From a checkpoint of a small image classifier.
Model: patch size [2, 2], width 384.
Training: normuon at rate 0.014, 7500 steps, batches of 64, held-out accuracy 91%.
Rows from block 10 of a small image classifier, named by matrix and row number. Rows with one number within an expert belong to one neuron, the router's apart. Each number is 500 + 50 x the weight over its row's rms, rounded and kept within 0 to 999. All counts start at 0. Numbers have three digits each.
After each expert's rows are labels from the 100 images, of 14976, where the router gives the expert most weight on average: "responds to" is what is common among them. Only what is clearly more common there than usual is listed. The data: microscope photos of single blood and bone marrow cells.
# router: router (model.blocks.10.mlp.router.weight, 8x384, trained with AdamW), inputs 0-127
# up: expert up (model.blocks.10.mlp.up, 8x192x384), inputs 0-127
# down: expert down (model.blocks.10.mlp.down, 8x384x192, transposed), outputs 0-127

# expert 6
router.6:535484582607557477471467355446479508541452533542465528581455451459386473460532503519404545495592510505539512451512530501441457461430464494440462507552546496461562452435583546497515506518570408535496446590556566506363589508469524513548524534427500527451551587452527636436527424555452533469525468510401414461430481413484455526513520497493474395477539483578450456511558511473523505519510
up.3:506402530481407482526568406502484531597517464455456549498516442542536522493508464538434417456458512446430423497632427502471542521582412507483545556582488537569516475512503477450511474456577473584647534474478463435432454448578505580533498468603457547523535499450481440542490584527561569473552551501506506516514534405461353508467482521466445393419444478440492487481411499474565541462466
down.3:440438500567518507471556532475400396477456524529422457527499500499458514450534537441591437508456530426521472457496534396477466400518574521534495533470561522483477565515478429583552477529469579501498476536498461451452533480513471469450554454513542480490528423540668564513458556451506549563458425489489484600381547509416496511537455445481491469522539488530516548582546493522516506501613
up.4:427578499538451378542431540551474562502536441562514428519501456505467510552528511516509608546514455495583428573483442500578517524558553495531519534446533504490460579433423506564590436413452456442521466500458440455408469430473540473491413499452611471468475507548531547535445511508521419462451469547489420548553495472460504407492468573563583423617469436502467532497404522423504489440512
down.4:496468518446549443498523539518510559530507536508402579507521481502524453438526514441473516531474536505514466486489588573484492531503546542451537578417444484509531514531542504421530422562522494428490497625425524587538515523474542439550448552480433478502550474549514477538631459505489540439510446487505437522608507517577473527437496466528513544494509550570548531539480464537572486467584
responds to: smear: peripheral blood; cell type: band neutrophil

# expert 0
router.0:516493523530446534456433515501473559444468479562574514359523452489394482469517460530463453473603508510556479468577585566482473516489504462531532524508482474446551506563544455495598533587442489460548485518479380546486565626424511576482540544502462518506472547446482421584489472567517535462445437533452494566543549422546490524478537434534508553457582424555460453518506482537561514516585
up.3:422502495546535514505386567490452685547459494539505500560470328480419546498523500557407442540488465532460444492654455574482459464522440582582478521523565437447504481521512424514552521413582500482440459514583508471397452553534503632515452469576427450462493481476549387549515502542502492501414511511490470503476495504478420546516510485541458482464497378417486497489501551511493451477520
down.3:585462479509524556514475508520468472482421456474497529571548598568543537484493584575533488421514424548362579462488457581508450592469550500592453615473419467538505386486521569442497546457493477440578510479554523482574506558439498545526453517449542513512467545479534486576512518518488541513522451569519520451468432622439486558451549484491462575533576574488571537512458576492474463530482
up.4:569468459484518418548608551436444567445484518473577545483517504445522515477579503456563609547568510498598422446622552505630491533493461483445560492559521441533579452407483538487508469389545566527480464609463486437549534456504558546551555555616496450533480550469452479438518511524518465530524493521506467508560469503481464533502468431591555611514479421430472496447424400520458488526519
down.4:542523498528510556459408414424489394521445430479424462530463512442496448549475528496504445467434508569491507558533439502478510535470549522495545508607550534585477511505457551579496484440506463422498463382469518524575518528577513456502492552539470465549487611431475557415493482509523509502569491527512560491496433521483573484517444575456443550416473494489536599586561484437527562534564
responds to: cell type: eosinophil; smear: peripheral blood

# expert 2
router.2:527484460446444588475413584522444470529491496577442541562448474549529442535451437487493429446424479554472506488545425451460475541382478532484507506443506472473521553509381503515425530454507460497537515475462542467540429501573588448510479504615533464556451441540597450497499548510598455457441492424468550452466510498508565485593494506491487487551510526401570638568486486436519487525454
up.3:465511490510540472509393521514392586507603493461490467537538484519409427555489514486502516537558508454521401516570500470464470498453494520552542499493453439542435537506427433469435554564498512399443472535523474437610540541583531588542402509433683519440581533398512457472482506544469488511559514466493501397523443449512487608508482564426476567491444604421491404457479374515488415508511
down.3:505579445445492554478474385520560571553387468497607626514403508531491501496492523458499548488512536454537535586423425458559462555488510501489533547578531450534356376539529587480552437520436489498448496514580460496523476541482503474448506482474467545511522450525541537447556445452507508479506485561466397561518515457558489465529536559525499550478554578456539417536582464399578486567552
up.4:573474516465537550524486532554473518542498522452502497477562440429525543482512519442509445560490521449399482592459582529594485531521510494411489501535434547505535439529484443437432442607471540549421516576566466545494484491529498422561513498452490501384447477432576522469548486431477522534574478468488556558496544511523482497502479458507506462412461547449633465521568438381543548489499
down.4:579621573488603563449477500537496513537489443532478479466511455539417575539487451530521549510492508526464551422540422538505512592504492414447545486485493389499551568483483576456564556485468579459496616487601438532570492443490500571461436445465524529510483575517476481681469486558468492466519531529610517560506489497542540437576525509502428433623428532523521462478506445508479438422473
responds to: cell type: lymphocyte

# expert 3
router.3:494558510504569469492524499474476455547518492403526556449594477604536463551519440514548539487476473453521563513445574452475540533524552497503504536447537470623457550566485508481485540532497467455564472496502455525573586521465508414514478534471520523566437439370482550585564505467467490497535489560535478489539566477388411627542493515549448523503587414478519468431521463573441457530432
up.3:577502485538496431460551520622340405473582542519522502583467544482577631521523447478532489488477535514577589557456486445426502478529531531552540558518423478568484534554524480502482599518433467468599525573448418391514599532422550579461457483500614489599433494445467645549579535504554498563606510451465489487373471510485556473447441602501546486554404493504476487506486600543556508400493
down.3:504540534476487469402486581503468446579591483469537559514474482470518526465488516488506553477611424564458544440523517493528523493510578527538494486449416495546456565483479483593504433452363466581488518517518513430462455461497557478501488521486475526523566428553516534527547552516482525528553433574467491505548365483394536583515483469478612521523493548475497557542460528436417484435566
up.4:425490500512502485575436460516470546370454444511618428451458441535393496515583533491593503573474501502511559516499483533509541525470459458458474503498521576481506518534540485519597561578485486531532510492474466483479458417465478500519532489543601502515497503461527510574474614528476489389474559483440519455482535520515508438451525513611541500450499468543450547444473572397532493512487
down.4:545423541505469523385447492549544435481528528493473519475472568496492546501474553558469570498556392515419525471447576453531496524516600505522458382494545578510523425393470576515507486517509521466546490514526455412485522467529419490524503606453469563568538455533480574481530440413510471509477444430631517448417501542475501594362493448485514508509527521513500541569495496507555581519458
responds to: cell type: erythroblast

# expert 7
router.7:505455511493498541531546536564521480451547531544529461517394575466502552523458528581530440412505474408603461564556484526499482548561521502620515539443445548452497455556489465533381499491443472556468584490546505494485486520537560586482627560535402519467475424544441458555583469443454507533473483538544428550521535475473591465421527501454511512546550505424540560475436610447530499511507
up.3:525532446550582486450567471445628483432616467469520542455493465480631513584480530476514538531444532511429520530534483424478454505508526495521500522521514595432498465511558447503528447481463528441388514526564549533423512531503542537492519441477432597444526526475516523506483518466509482496511454466473519495531576470461429486568541439488548501490428534477527504559547551510541520498542
down.3:493422506566458510542449495533525495503478487544460460492441415480542507469479509531507549427546494495417487413486456535576536477543502606462457432499572487605454530450434532502404593418558553475471469545489469563540558507473508456549449484523499554500628476500478431502527496489473525489463552503530531528557541550465558508461440504591517451567528494461480474477537530476489453407394
up.4:573485567483447426496494463400559508492537415436570493466408512538495465481485550492498525500458500489520441540448510559535503519534538502496434403517489508474495489453516460493379517456586500543520508531463483453591432519462451574516412473525400459425484578493490503539443407564450379531539573503436497571449551473566561505443478482466499565576485419471490513456368540563428473519522
down.4:593522426522482448534475560548482523475588516469477410585572498532513527535534505461499498548512442557472492538526432550471433456537472478474555456506569437542491486489553415540523403446366447438485385565426457531434466505570553495455574498479532516517523404493543528513528535452469513472540498511549456513573534494589541482581488568499527474523416480394423441472432407544514547401450
responds to: cell type: erythroblast; cell type: proerythroblast; cell type: plasma cell

# expert 4
router.4:510494437553513551520537502502519496450453515474442541596555446572565450462513506520474557554566574600398522476502543600517463493600441569481472452541533456482469531398551537584589562469511560465485433479531574479515475500532442548496472492514570575571514522517530446410385537554549502475465447487505571513479388501560473545577466493537618584452391552544484486464537417547421508426559
up.3:631498513523429572612512489536497519596433549535533580447492455517443557491531572518548485456566484472556510562526554515522531524527486436543507436481367579479524478607505457505523562536517538499577553513415381552553509477472489475466586505531480531493515586459550432450453577524549469511517519578474460482560525540494610452437593535570473507440512494597420491563526537492483475394506
down.3:630459463519534537458531492475455526528535501510419421439470498630440471377518606523388489443434505451517513617527473386439431498441510504547488426510551450420493464570521478504565538469514485434528497454466529478591493523482540535441489543542466549449523515481517533561450538534432506470505483519478456537552595490456491518484586521499546447444443592540568468499533603413456388507497
up.4:523504566515495607596404481539489491436530492441501520514408410481498506515545523422451512508394529568474538479501478549384491509515479536560481497523465524471491460409472490593518555384549485581523486508494540588457567499497527474534533477471480494502549375515545519443515463493505529475536463421528536470490451504518541504605437446513505548529505634469519516572492488495477535415459
down.4:465560578498597570455429463534568494459573458484508531513439525529491459510495475512422516393564457502474513589529536468487484564521469456478538461546567520468471460487538474543403433473557498529481507567505479501567526478517612432546502485544557359414537439485520569447533524520543521539558584516602461521485519436467443488482573490530547422566522430542521494591478582437528527480439
responds to: smear: peripheral blood; cell type: myeloblast; cell type: artefact

# expert 1
router.1:464541528426524535522575511476471496496558541514489489516508639535485530503538522506467463448433584519542468547516518400504483567498570464461482493481478495428548417503518524416549485466567559530440515540510514409537486480496521542535489515537493511522618600501454466510615488497457498564504506593529549457572526580603534469401623571571450491517597453496595405507605479525526453506537
up.3:443437402459491450512503466446405523510471476449458503471474459517401589480514516531462561566474459456469557589588427511482490410563598474452471434531434553491457476499530539467498476478551435522459501517469444534505525465469581427515492471589432633473544518473624478488564471472531543508526476582564472527419492477456578579477421592507517400538518506457520517540551524502568484465507
down.3:466584483525463463536441455549607419478535470547487461552509523542465511459500509373516482559450533495511487502529542432486449467466596544425578490485499429490505483436504446485530469483493520518594444529403545503513539442479470437540449482520527509497537411555496456570441540498461490433496530584497467498443487547498612445571505514549403371524447450468547557520510512545422487525486
up.4:413541440487449556523492498538601598503463495466596526372527581472531465557535495575440412375465470509475490545463502465406446512489473508459509459539554513457453527494544429456492478460409516556492538427511524548480473475480442606475461495560313471546484475496469474479541593478491561480508537552493509467556500636552510518530501595492464490537436593555552475509441576480517510505494
down.4:466462501518438551541695513523476549465430461478533527605439483455527557515485455550505412580506476490424454500486472458524478566516549541565505528522392537455481519430452493480430463482516528476492604565528565591564466514536470508488520468374463458517400483464460496587520515506566504502503448544512445356544482546543471542472516562428560494431503453436459532490462529434436513500513
responds to: cell type: segmented neutrophil