{"num_classes": [17, 2], "head_dim": 64, "bias": "all", "drop_path": 0.15, "layers": 14, "weight_decay": 0.01}
Rows from block 2 of a small image classifier, named by matrix and row number. Rows with one number within an expert belong to one neuron, the router's apart. Each number is 128 + 24 x the weight over its row's rms, rounded and kept within 0 to 255. All counts start at 0.
Before each expert's rows are labels from the 100 images, of 14976, where the router gives the expert most weight on average: "colour at peak" is the nearest of a few named colours to the mean colour under the peak. Only what is clearly more common there than usual is listed. The data: microscope photos of single blood and bone marrow cells. In brackets: how many of the 100.
# router: router (model.blocks.2.mlp.router.weight, 8x384, trained with AdamW), inputs 0-76
# up: expert up (model.blocks.2.mlp.up, 8x192x384), inputs 0-76
# down: expert down (model.blocks.2.mlp.down, 8x384x192, transposed), outputs 0-76

# expert 0
colour at peak: white (85)
router.0 [142 101 133 145 104 126 147 106 128 130 118 112 141 161 133 126 123  87 121 111 126 128 124 137 121 161  54 138 131  90 113 121  93  83 131 134 125  89 147 106 113 117 172 140 114  94 113 146 130 117 161 137 138 152 103 135 166  99 124 125  95 130 110 123 167 168 148 118  98 138 159 154 147 139 127 155 164]
up.0 [115 138 131 128 145  96 108 144 129 125 149 202 108 128 144 135 134 148 153  65 158 120 105 149 125 150 105 129 149 128 153 145 134 111 111 142  96  95 121 141 115 120 104 138 170 142 128 132 157  94 168  82 108 166 132 136 111 121 106 118 100 111 125 132 148  73 131 142 135 135 139 103 167 109  90 130 141]
down.0 [138 101 135 118 104 167  95 113 125 125  76 113 102 127 141  92 115 170 173  99 128 121 119 122 164 158 170 159 133 134 129 117 140 144 151 109 128 117 151 160 114 153 144 181 184 160 131 124 136 139 126  82 141  66 135 100 151 132  99 154 127 120 117 151 169 119 105 116 142 128 107 121 113 138 189 130 111]
up.1 [166 150 116 132 169 119 135 116 108 119 156 112 111 119 135 127 133 130 133 132 169 135 141 114 107 173  98 169 100 149 131 135 134 129 146 109  91 147 143 110 170 124 121 118 101 144 137 127 126  74 109 173 116 136 126 185 103 102 137 114 106 117 137 123 105 167 136 141 123 115 139 122 152 140 138 139  84]
down.1 [125 128 114 132  97 144 109 129  73 145 142 124 103 160 130 131 148 141 107 116 112 157 159 131 133 139 133 103 119  94 140 106 147  89 194  88 123 150 105 115 110 150  95 130 104 165 137 140 142 130 109 175 168 158 112  95  99 139 160 155 141 167 120 118  78 147  99 110 119 139 167  97 148 149 171  99 153]
up.2 [136 122 125 111 118 144 138 137 117 117 156 124 125 125 154 117 107 151 141  64 100 132 171 137 138 119 163 110  93 135 170 114 116 119 141 120 192 114 143 117 136 121 150 164 143 128  83 125  90 127 153 119 124 151 121 124 169 190 108 145 148 128 180 144 149 126 119 129 114 117 130 113  99 105 109 117 158]
down.2 [110 132 168  93 136 144 136 130 142 120 128 109 144 113 144 139 123 166  70 119 140 103 146 109 142 109  95 129  72 180 113 134 133 135 113 119 179 143 118 160 140 142  81 150 127 149 117 126 127 111 123 114 143 164 120 157 119 148 108 111 119 139 114 131  97 133 149 116 137 128  87 154  91 111 167  99 127]

# expert 2
colour at peak: purple (74)
router.2 [132 155 105 147 141 161 140 104 131 144 114 154 142  92 141 151 149 136 123 148 113 166 155  99 110 149 167 144 125 145 167 146 119 146 104 120 143 141 114 124  69 107 146 189 160 128 126 134 104 137 136 144 156 121 191 112 109 119  97 121 130  91  90 111  85 150 106 129 144 152 101 167 132 105 106 125 120]
up.0 [108 140 117 101 116 122 120 127 117  98  93 101 158 100 109 110 146 100 116  90 126 112  92 139  96 131 101 139 150 151 173  83 122 180 152 162 147 155 107 121 173 125 148 109 151 185 137 134 135  92 131 129 119 131 107 131 124 104 130  95 112 150 121 114 116 131 140 112 151 175 203  86 122 160 119 128 122]
down.0 [155  90 142 121 126 105 159 150 130 133 122 124 122 122  59 149  96 125 151 129 129  92 128 140 114 127 113 147 145 129 141 126 127  84 132  98  78 130 156 136 137 150 146 120 105 119 124 157 139 140 174 146 131 129 161 123 119 139 127 127 127 137 130 106 135 100 116 119 157 123 155  71 105 153 113 104 140]
up.1 [119 131 133 119 144 128 128 145 148 154 124 148 155 155 101 108 123 111  99 129 118 129 173 172 100  72 130 118 116 105 136 144 116  81 160 133 146 135 132 127 109 149 116 119 120 106 134 147 163 141  99 138 133 185 150 155  77 133 109 120 147 138  54 120 127 120 114  99  87 170 103 103 152 124 151 115 145]
down.1 [130 119 128 131 141 172 130 121 149 113 108 140 153 107 141 150 114 127 136 139 155 165 124 117 108 162 101 172 130  99 130 132 115 121 129 163 114 128 145 118 125 128 175 104 133 128 149 135 134 112 102 182 130 124 103 152 161 112 127  99 123  94 141 133 112 120  92 133 143  62 132 127 149 128 130 106 120]
up.2 [136 103 125 127 112  93 119 119 138 116 142 105 141 111 121 120  84 131 119 139 151 135 133 126 137 137 118 100 124 127 130 153 124 138 112 152  88 124 158 162 113 130 117 141 116  70 145  97 141 135 165 160 105  98 111 126 109 101 119 109  85 125 152 148 146 146 185 117 128 111 131 139 147 121 153 153 106]
down.2 [129 158 158  96 132  99 154 113 162 147 122 110  75 125 183  96 119 100 114 107 132  78 157 142 113 145 132 103 124 110  91 144 151 111  91 101 132 154 152 136 150  90 145 123  94 147 130 139  97 152 115 123 134 160  99 148 180 195 120 167 119 128 117 129 147 104 108 174 133 150 117 120 119 130 116 129 125]

# expert 5
colour at peak: white (50)
router.5 [110 161 120 146  77 121 132 132 122 146 144 154 139 142 142 149 161  91 158 139 141 151 141 161 178 159  89 125 122 168  98 142 129 139 161 100 142 117  97 129 105 146 157  97 145 155 149 150 136 138  70  94 137  95 170 127 106 161 107 151 118 108 104 100 122 125 117 136 149  92 152 121 150 151 128 163 119]
up.0 [110  90 141 120 120 158 113 113 149 149  78 106 126 150 135 140 137 127 115  98 110 116 149 133 131 117 172 129  68 134 136 125 120  90 110 107 140 106 103 104 124 118  91 136  82 129 116 132 135  81 172 106 150 153 115  97 128 150 112 103 111  68 181 116 116 107 152 113 146 120 103  77 190 150 103 105 116]
down.0 [123 140 132 123 142 171 135 107 160 132 184  76  90 115 132 158 124 157 140 103 133 166 114 125 141 106 123 116 166 113 152 148 152 113 173 106 114 103  96 132 130 143 153 140 131 109  97 135 112 145 143 131 109 145 126  76 136 143 126 103 117 132 139 132 119 193  95 119 124 102 116 154 110 126 125 173 142]
up.1 [159 106 147 123 116 152 115 139 129 122 145 114 153 123 107 116 134 138 126 126 121 160 111 151 124  80 137  98 156 154 118 119 116 129 160 145 131 194 113 156 159 115 108 146 131 157 155 113 161 143 169 150 147 123  98 137 151 149 117 142 143 147 131 110 139  86 128 111 160 152 131 140  92 142 102 140 111]
down.1 [107 123 123 188 136 100 158 121 122 171 121  75 138 101 124 136  78 116 112 113 102 104 140 116  81 111 119 104 137 114  97 117 160 139 144 129 120 170 113 133 136 121 130 145 146 112 127 101 145 136  86 130 132 119 165 159 133 178 143 123 150 121  98 117 119 103 131 129 100  95 147 139  78 111 151 134 119]
up.2 [ 72 125 128 121 112  99 110 128 122 148  79 108 140 140 127 120 157  99 131 134 140 165 136 144 128 155 113 113 166 116 117 112 114 136 142 175 144  91  99  90  59 126 135  99 172 145 138 150 160 115 149  91 107 108 133 127  98 130 106 123 103 145 113 154 128 160 127 134 174 139 172 166 135 153 157 134 112]
down.2 [131 166 132 174 131 123 166 156 119  96 179  99 164  76 119 124 120 109 106 125 141 124 136 104 142 103 157 113 107  94 149 165  98 112 155 131 160 137  90 120 180 177  78 126 151 107 134 109 113 135 145 129 136 137 143 113 158 118  92 110  89 128 174 145 120 100 148 131 161 164 146 118 127 116  94  83 162]

# expert 3
colour at peak: white (94)
router.3 [151 149 131 109 100 150 103 111 117 115 118 124 142 136 135 131 166  94 136  99 123 154 136  95  90 177  89 106 142 135 114 157 133 146 128 161 108  78 119 140 142 115 158 115 129 153 139 144  81 103 125 133 122 103 133 129  68 140  96 135 106 150 139 156 104 147 116 139 167 139 142 156 155 152 131 140 120]
up.0 [ 71 139 143 118  98 151  93 115  94 149 143 138 120 145 150 151 127 112 103 136 143 125 137 104 146 103 132 159 169 126 142 161 118 112 152 121 143 129 149 120  98 174 141 126  88 137 112 122 178  97 153 130 153 122  95 158 161 150 121 169  99 171 174 121 137 140 153 122 115  92 120 113 121  96 140 161 132]
down.0 [128  93 121 172 134 124 118 151 140 123  97 145 135 145 168 146  97 110 128 117  99  89 113 122 129 126 164 111 105 136 130 138 104 111 157 123 140 141 151 172 128 139 107  95 122 165 124 143 142 128 146 117 156 127 120 183 118 144  86 101 125 113  73  95 123 109 146 127 125 128 116 167 103 109  92 149 102]
up.1 [171 137 111 156 118 133 143 155  72 133 180  89 140 180 133 121 102 137  77 132 105  96 109 150 124  99 114  72 107  99 165 129 117 130 123 136 126 122 143  91 160 107 132 111 144 152 146 112 160 174  80 136  36 117  99 131 165 104 123 143 113 141 121 128 108 107 129 134 117 114 119 159  96 126 151 115 126]
down.1 [125  69 126  96 114  84 141 160 122 146 131 134 144 132 121 103 161 136 125 117 121 124 106 161 109 131 127 138 117 104  86 100 149 165 151 135  96 104 123 126 125 130 124 150 111 156 134  92 149 117 114 150 144 117 103 136  94 129 169 167  98 153 128 100  71 153 117 140 167 113 138  99 163  93 145 116 147]
up.2 [ 77 137  85 108 126 107 107 104  93 119  90  89 160 125 115 121 160 140  82 116 137 163  60 143 160 129  94 117 154  84 133 122 143 142 132 120 155 101 174 143  83 159 132 127 162 116 110 133 124  98 132 134 106  83 141 125 161 122 111 121 172 120 110 122 127 136 135 127 147 128 150 106 158 106 122 112 113]
down.2 [ 75 135  97 130 116 106 143 118 133 162 121 131 108 165 160 136 111 106 157 130 176 142 113 143 155 109 182  92 175 110 164  97  82 123 138 160  80 161 129 113 124 149 126 127 196  83 125  79  99 144  90 139 122 164 143 158 150 159  86 141 100 133  85  94 119 126 108 132 132 139 147 144 138 141 135 130 110]

# expert 1
colour at peak: blue (62)
router.1 [140 135 128  94 134 132 136 128 146 117 165 110 115  90  97 118 171 109 178 106 106 144 110 131 150 174 129 123 138 175 152 133 149 163 114 157 146 112  93 173 133  96 134 103 134 164 103 116 105 152 142 147 131 135 151  59 117 114 118 171 143 128 103 125 106 116  97 172 132 121  97 152 116 153 165 113  53]
up.0 [109  69  91 142 108 140 133 124 113 166 136 133 124 134 125 125 115 110 110 146 162 146 112  82 154 123  98 156 163 124 145 145 125 138 151 123 105 130 136 118  80 104 164 110 109 128 108 101 134 124 132 137 132 106 118 130 154 134 144 118  97 145 113 112 184 164 148 118 114 105 122  86 127 123 125 128 155]
down.0 [112  88 130 141 161 186 139  99 126 165 155 134 112 139 137 117 144 178 151 127 134 116 160 124 104  97 173 142  81 102 115 107 137 144 122 178 183 135 104 132 132  93 127 131 117 102 113 131  85 116 119 118  72 138 118 131 164 125 157 132 155 139 167 114 130 124  98 114 114 120 138 107  94 125 136 120 149]
up.1 [139 131 138 111 140 126 122 144 137 161 102 103 107 130 141 132 109 147 157  91 118 151 132 146 125 109 147 104 101  79 111 119 130 156 100 121 117  78  86  49 200 119 149 146 109 142 137 119 103 189 148 139 172 148 125 122 135 129 127 111 125 132 112 134 121 125  98 138 145 101 161 136 107 166 167 141 114]
down.1 [128 112 120  99  97 103 126 113 142 116 160 115 109  85 121 153 140 116 114  95 121 173 151 153 125 122  95 122 144 100 113 161 150 131 102 102 102 114 149 110  87 127  98 125 128 135 151 158 131 123 103 118 139  91 117  87  92  98  61 148 158 139 135 113  88 120 178 144  98 137 135 195 141 119 171  97 148]
up.2 [114 154 107 132 115 184 140 158 115 186 112 118 150 185 151 116 143 155 167  89 156 161 142 169 159 139 128  77 177  92 118 120 119 126 124 127 117 168 111 147 133  97  98 131 146 137 135 125  92 127 117 134 136 114 117 159 129  96 146 141 116 117 117 123 147 170 172 131 148 123 173 172 125  95 121 109 145]
down.2 [144 103 114 171 157 110 137 137  80 115 113 117 150 154  85 144  81 102 131 124 126 106 136  87 116 107 153 132 105 115 167 136 130  94 124 133 168 109 134  98 110 161  93 174  97 153 136 111  76  98 141 141 114 177 117 101 140 163 152  94 107 143 134 140 155 126  96  79  91 157 125 140 118 127 117  63 181]