A small image classifier, trained from scratch.
Data: trained on microscope photos of single blood and bone marrow cells, 48542 training examples, 9.9 epochs.
Rows from expert 3 of block 2, named by matrix and row number. Rows with one number belong to one neuron. Each number is 128 + 24 x the weight over the matrix's rms, rounded and kept within 0 to 255. All counts start at 0.
# up: expert up (model.blocks.2.mlp.up, 8x192x384), inputs 0-76
# down: expert down (model.blocks.2.mlp.down, 8x384x192, transposed), outputs 0-76
up.22 [142 102 173 152 113 176 107  85 102 143  89 130 149  54 104 129 127 117 131 170 151 122  81 118 116 140 117 102 143 153 154 121 150 133 133 104 106 103 134 129 147 135 156 141 117 142 118 140 152 149 164 117 127 102 129 139  86 120 100 109 170 128 173 120 146 149 127 136 143 134 142 147 117 135 144 153 107]
down.22 [ 71 127 101 103 111 138 129 101 132  98 140 115 135 115 137 143 115 138 148 140 150 171  84 129 123 156 128 134 117 134  98 127 106 159  91 159 112 104  91 159 111 120 137  82 127 108  87 136 106 137 144 131 140 140 134 114 129 141 123 150 149 117 116 142  93 183 110 146 128 134 141 106 114 117 132 147 120]
up.23 [170 142  99 148 145 147 111 138 135 133  86 122 146 160 144 107 152  95  97 128 142 155 102 163 168 146 132 134 120 137 107 134 151 175  98 116 147 153 108 103 176 148 181 123  79 142 150 144 163 121 137 146  80 139 117  87 117 125 159  86 141 165 123 152 143 141 119 130 149 112 114 165 129  95 118 127 129]
down.23 [155 126 165 152  85  90 129 119 165 119 115  96 138 139 115 163 136 112 157 129 152 107 163 143 105 124 136  84 175 106 139 142  91 102 108 176 139 139 151 132 157 100 132 159 150 101 148 149  93 136 184 147 175 162 133 170 100 131 144 125 142  90 102 153 126 148 125 146  89 138 149 133 125  84  92 108 141]
up.24 [137  86 138 110 114 178 119 129  70  99 179 134 119 113  95 150 135 133 160 143 125 121 106 121 107 134 186 117 156 131 143 127 159 128 159  89 101  92 120 149 161 198  88 155 112 121 103 154 137 144 162 163 144 128 123 128 120 117 117 128 102 152 195 153  57 121 129 137 127 103 188 147 103 135 106 110 162]
down.24 [163 135 146 114 154 104 168 143 121  86 144 147 104 139 155 180 136 103 141 147 103 138 163 124 121 112 172 136 158 172 154  75 109 174 124  86 136 126 119  93 103 115 112 119 158 116 174 152 150 127 101 130 106  81 148  82 140 146 132 113 152 145 108 119 115 104 144 151  97 128 212 148 123  88 154 112 141]
up.25 [120 103 110 108 165 109 137 149 156 129 124  96 143 111 123 106 122 135  80 135 110 112 118 148 146 120 147 100 128 125 152 111 117 125 109  76 158 128 109 139 158 151 121 111 161 153 165 125 141 102 129 123 164 110 107 131 142 134 110 124 119 143 141  93  75 154 142 128  81  96 114 111 119 134 128 132 119]
down.25 [149 130 111 133  93 120 130 151 151 153 118 168 178 164 153 128 130 149 144 115 152 130 158 108 121 149 141 119 125 154 111 147 135 124 153  93 134 106 122 109 155  99 119 159 153 165 113 152 122 118 110 106 156 150 123 143 119 128 122 132 136 148 137 131 116 115 126 129 125 126 130 129 110 135 136 127 122]
up.26 [151 188 113 126 143 142 121 189 152  63 150  96 104 127 117 122 148 114 109 137 143  98 121  95 126 115  86  94 125 121 150 124 114 115 147 147 135 140 147 110 151 137 103 170 146 133 124 146 121 129  90 126 131 121 109 138 124  96 155 143 111 111 140 141 136 176 118 136 135  95 155  95 112 144 129 115 144]
down.26 [118 121 126 116 106 109 135 140 120 141 144 122 162 115 152  92 131 110 137 119 124 104 104 127 112 122 136 129 120  83 136 144 170 117 157 116 129 126 137 139 130 153 126 140 103  93 148 115 158 111 139  68 122 148  84 139 155 144 131 166 174 134 117 136 124 149 107 127 121 178 128 124 129 135  78 167 105]
up.27 [152 123 164 130  80 130 156 132 146 116 109  93 134 170 136 108 119 157 151  77  97 148 109 124 111 161 118 157 122 114 109 117 140 113 161 126 157  93 116 141 155 121 117 122 156 120  99  89 162 143 119 133 112  99 145 175 132 137 143 142 139 166  43 128  90 132 156  91 132 138  66 107 113 161 130 155 142]
down.27 [158 137 115 128 118 139 129  86 146 108 105 112  95 139 140 151 147 137 147 114 146 112 128 133 168 113 125 153 143 117  92 127 142 111 119 144 113 134 117 113 125 148 134 132 126 142 164 117 155 128 161 129 156 120 123  99 134 126 128 149 143 114 142 119 115 157 113 131 110 126 137 132 112 106 123 124 141]
up.28 [118  95  89 123 152 132 131 143 102 143 172 166 144 111 115 112 146 111 154 114  95 134 123 184 121 120 169  87 100 122 130 145 117 144 117 153 159 117 125  94 148  70  98 115 148 126 132 139 129 127 150 141 165 151 157  42 105 129 105  59 112  89 103 141 105 111 113 118 161 130  89 133 152 139 115 136 145]
down.28 [106  94 120 134 100  85 127 121 141 178 125 114 133 185 142 124 141 141  97 142 136 131 109 117 136 103 122 136 158 137 159 104 123 130 125 174 105 126 124 129 109 118 122 130 106 141 131 103 143 142 122 150 114 127 135 135 162 117 148 148 163 136 124 109 156 126 124 127 136 138 113 148 116 115 101 118 153]
up.29 [ 87 113 142 134  91 112 163  96 138 145 102  65 158 167 110 102 149 144 125 109 158 108 134 110 118  89 140 156 119 116 116 121 145 114 125 150 155 105 161 134 199 115 102 140 118 129 143 127 120 135 134 139 138 126 156 171 163  86 107 157 150 131 138 179 120 133 113 117 135 133  84 178  82  94 112 103 163]
down.29 [113 124 134  82 114 144 102 130 125 101  99 117 133 119 128 123 120 123 149 148 103  78 114 119 132 192 116 154 102 159 134  81 102 108 181 149 112 101 149  98 120 137 126 142 111  98 128 166 122  88 114 121 106  89  76 169 137 151  99 216 135 111 177 129 136 110 174 132 123 140 112 125 134  90  97 100 132]
up.30 [162  99 128 126 121 130 115 145 120  75 128 140 147 127 120 135 166 135 111 172 136 162  77 132  93 151 130 160 128 142 121 153 165 146 119 108 141 116 161 120 125  87 159 103  98 130  69 131 129 133 125 132 102 169 140 113 144 111 141 166 136 169 114  79 111  65 100 135 130 115 169  65 143 124 118 151  93]
down.30 [109 135 129 141  88  96 148 135 111 149 138 133 113 143 129  88 167 154  74 139 156 156  66 102 146  98 110 142 108  95 124 131 133 136 117 112 141 152 163 100 112 137 135 142 140 137 112 116 151 106 122 110 112 161 115 104 107 134 133 141 158 124 137 165 159 103 147 164 142 109 133  86 158  94  82 161 138]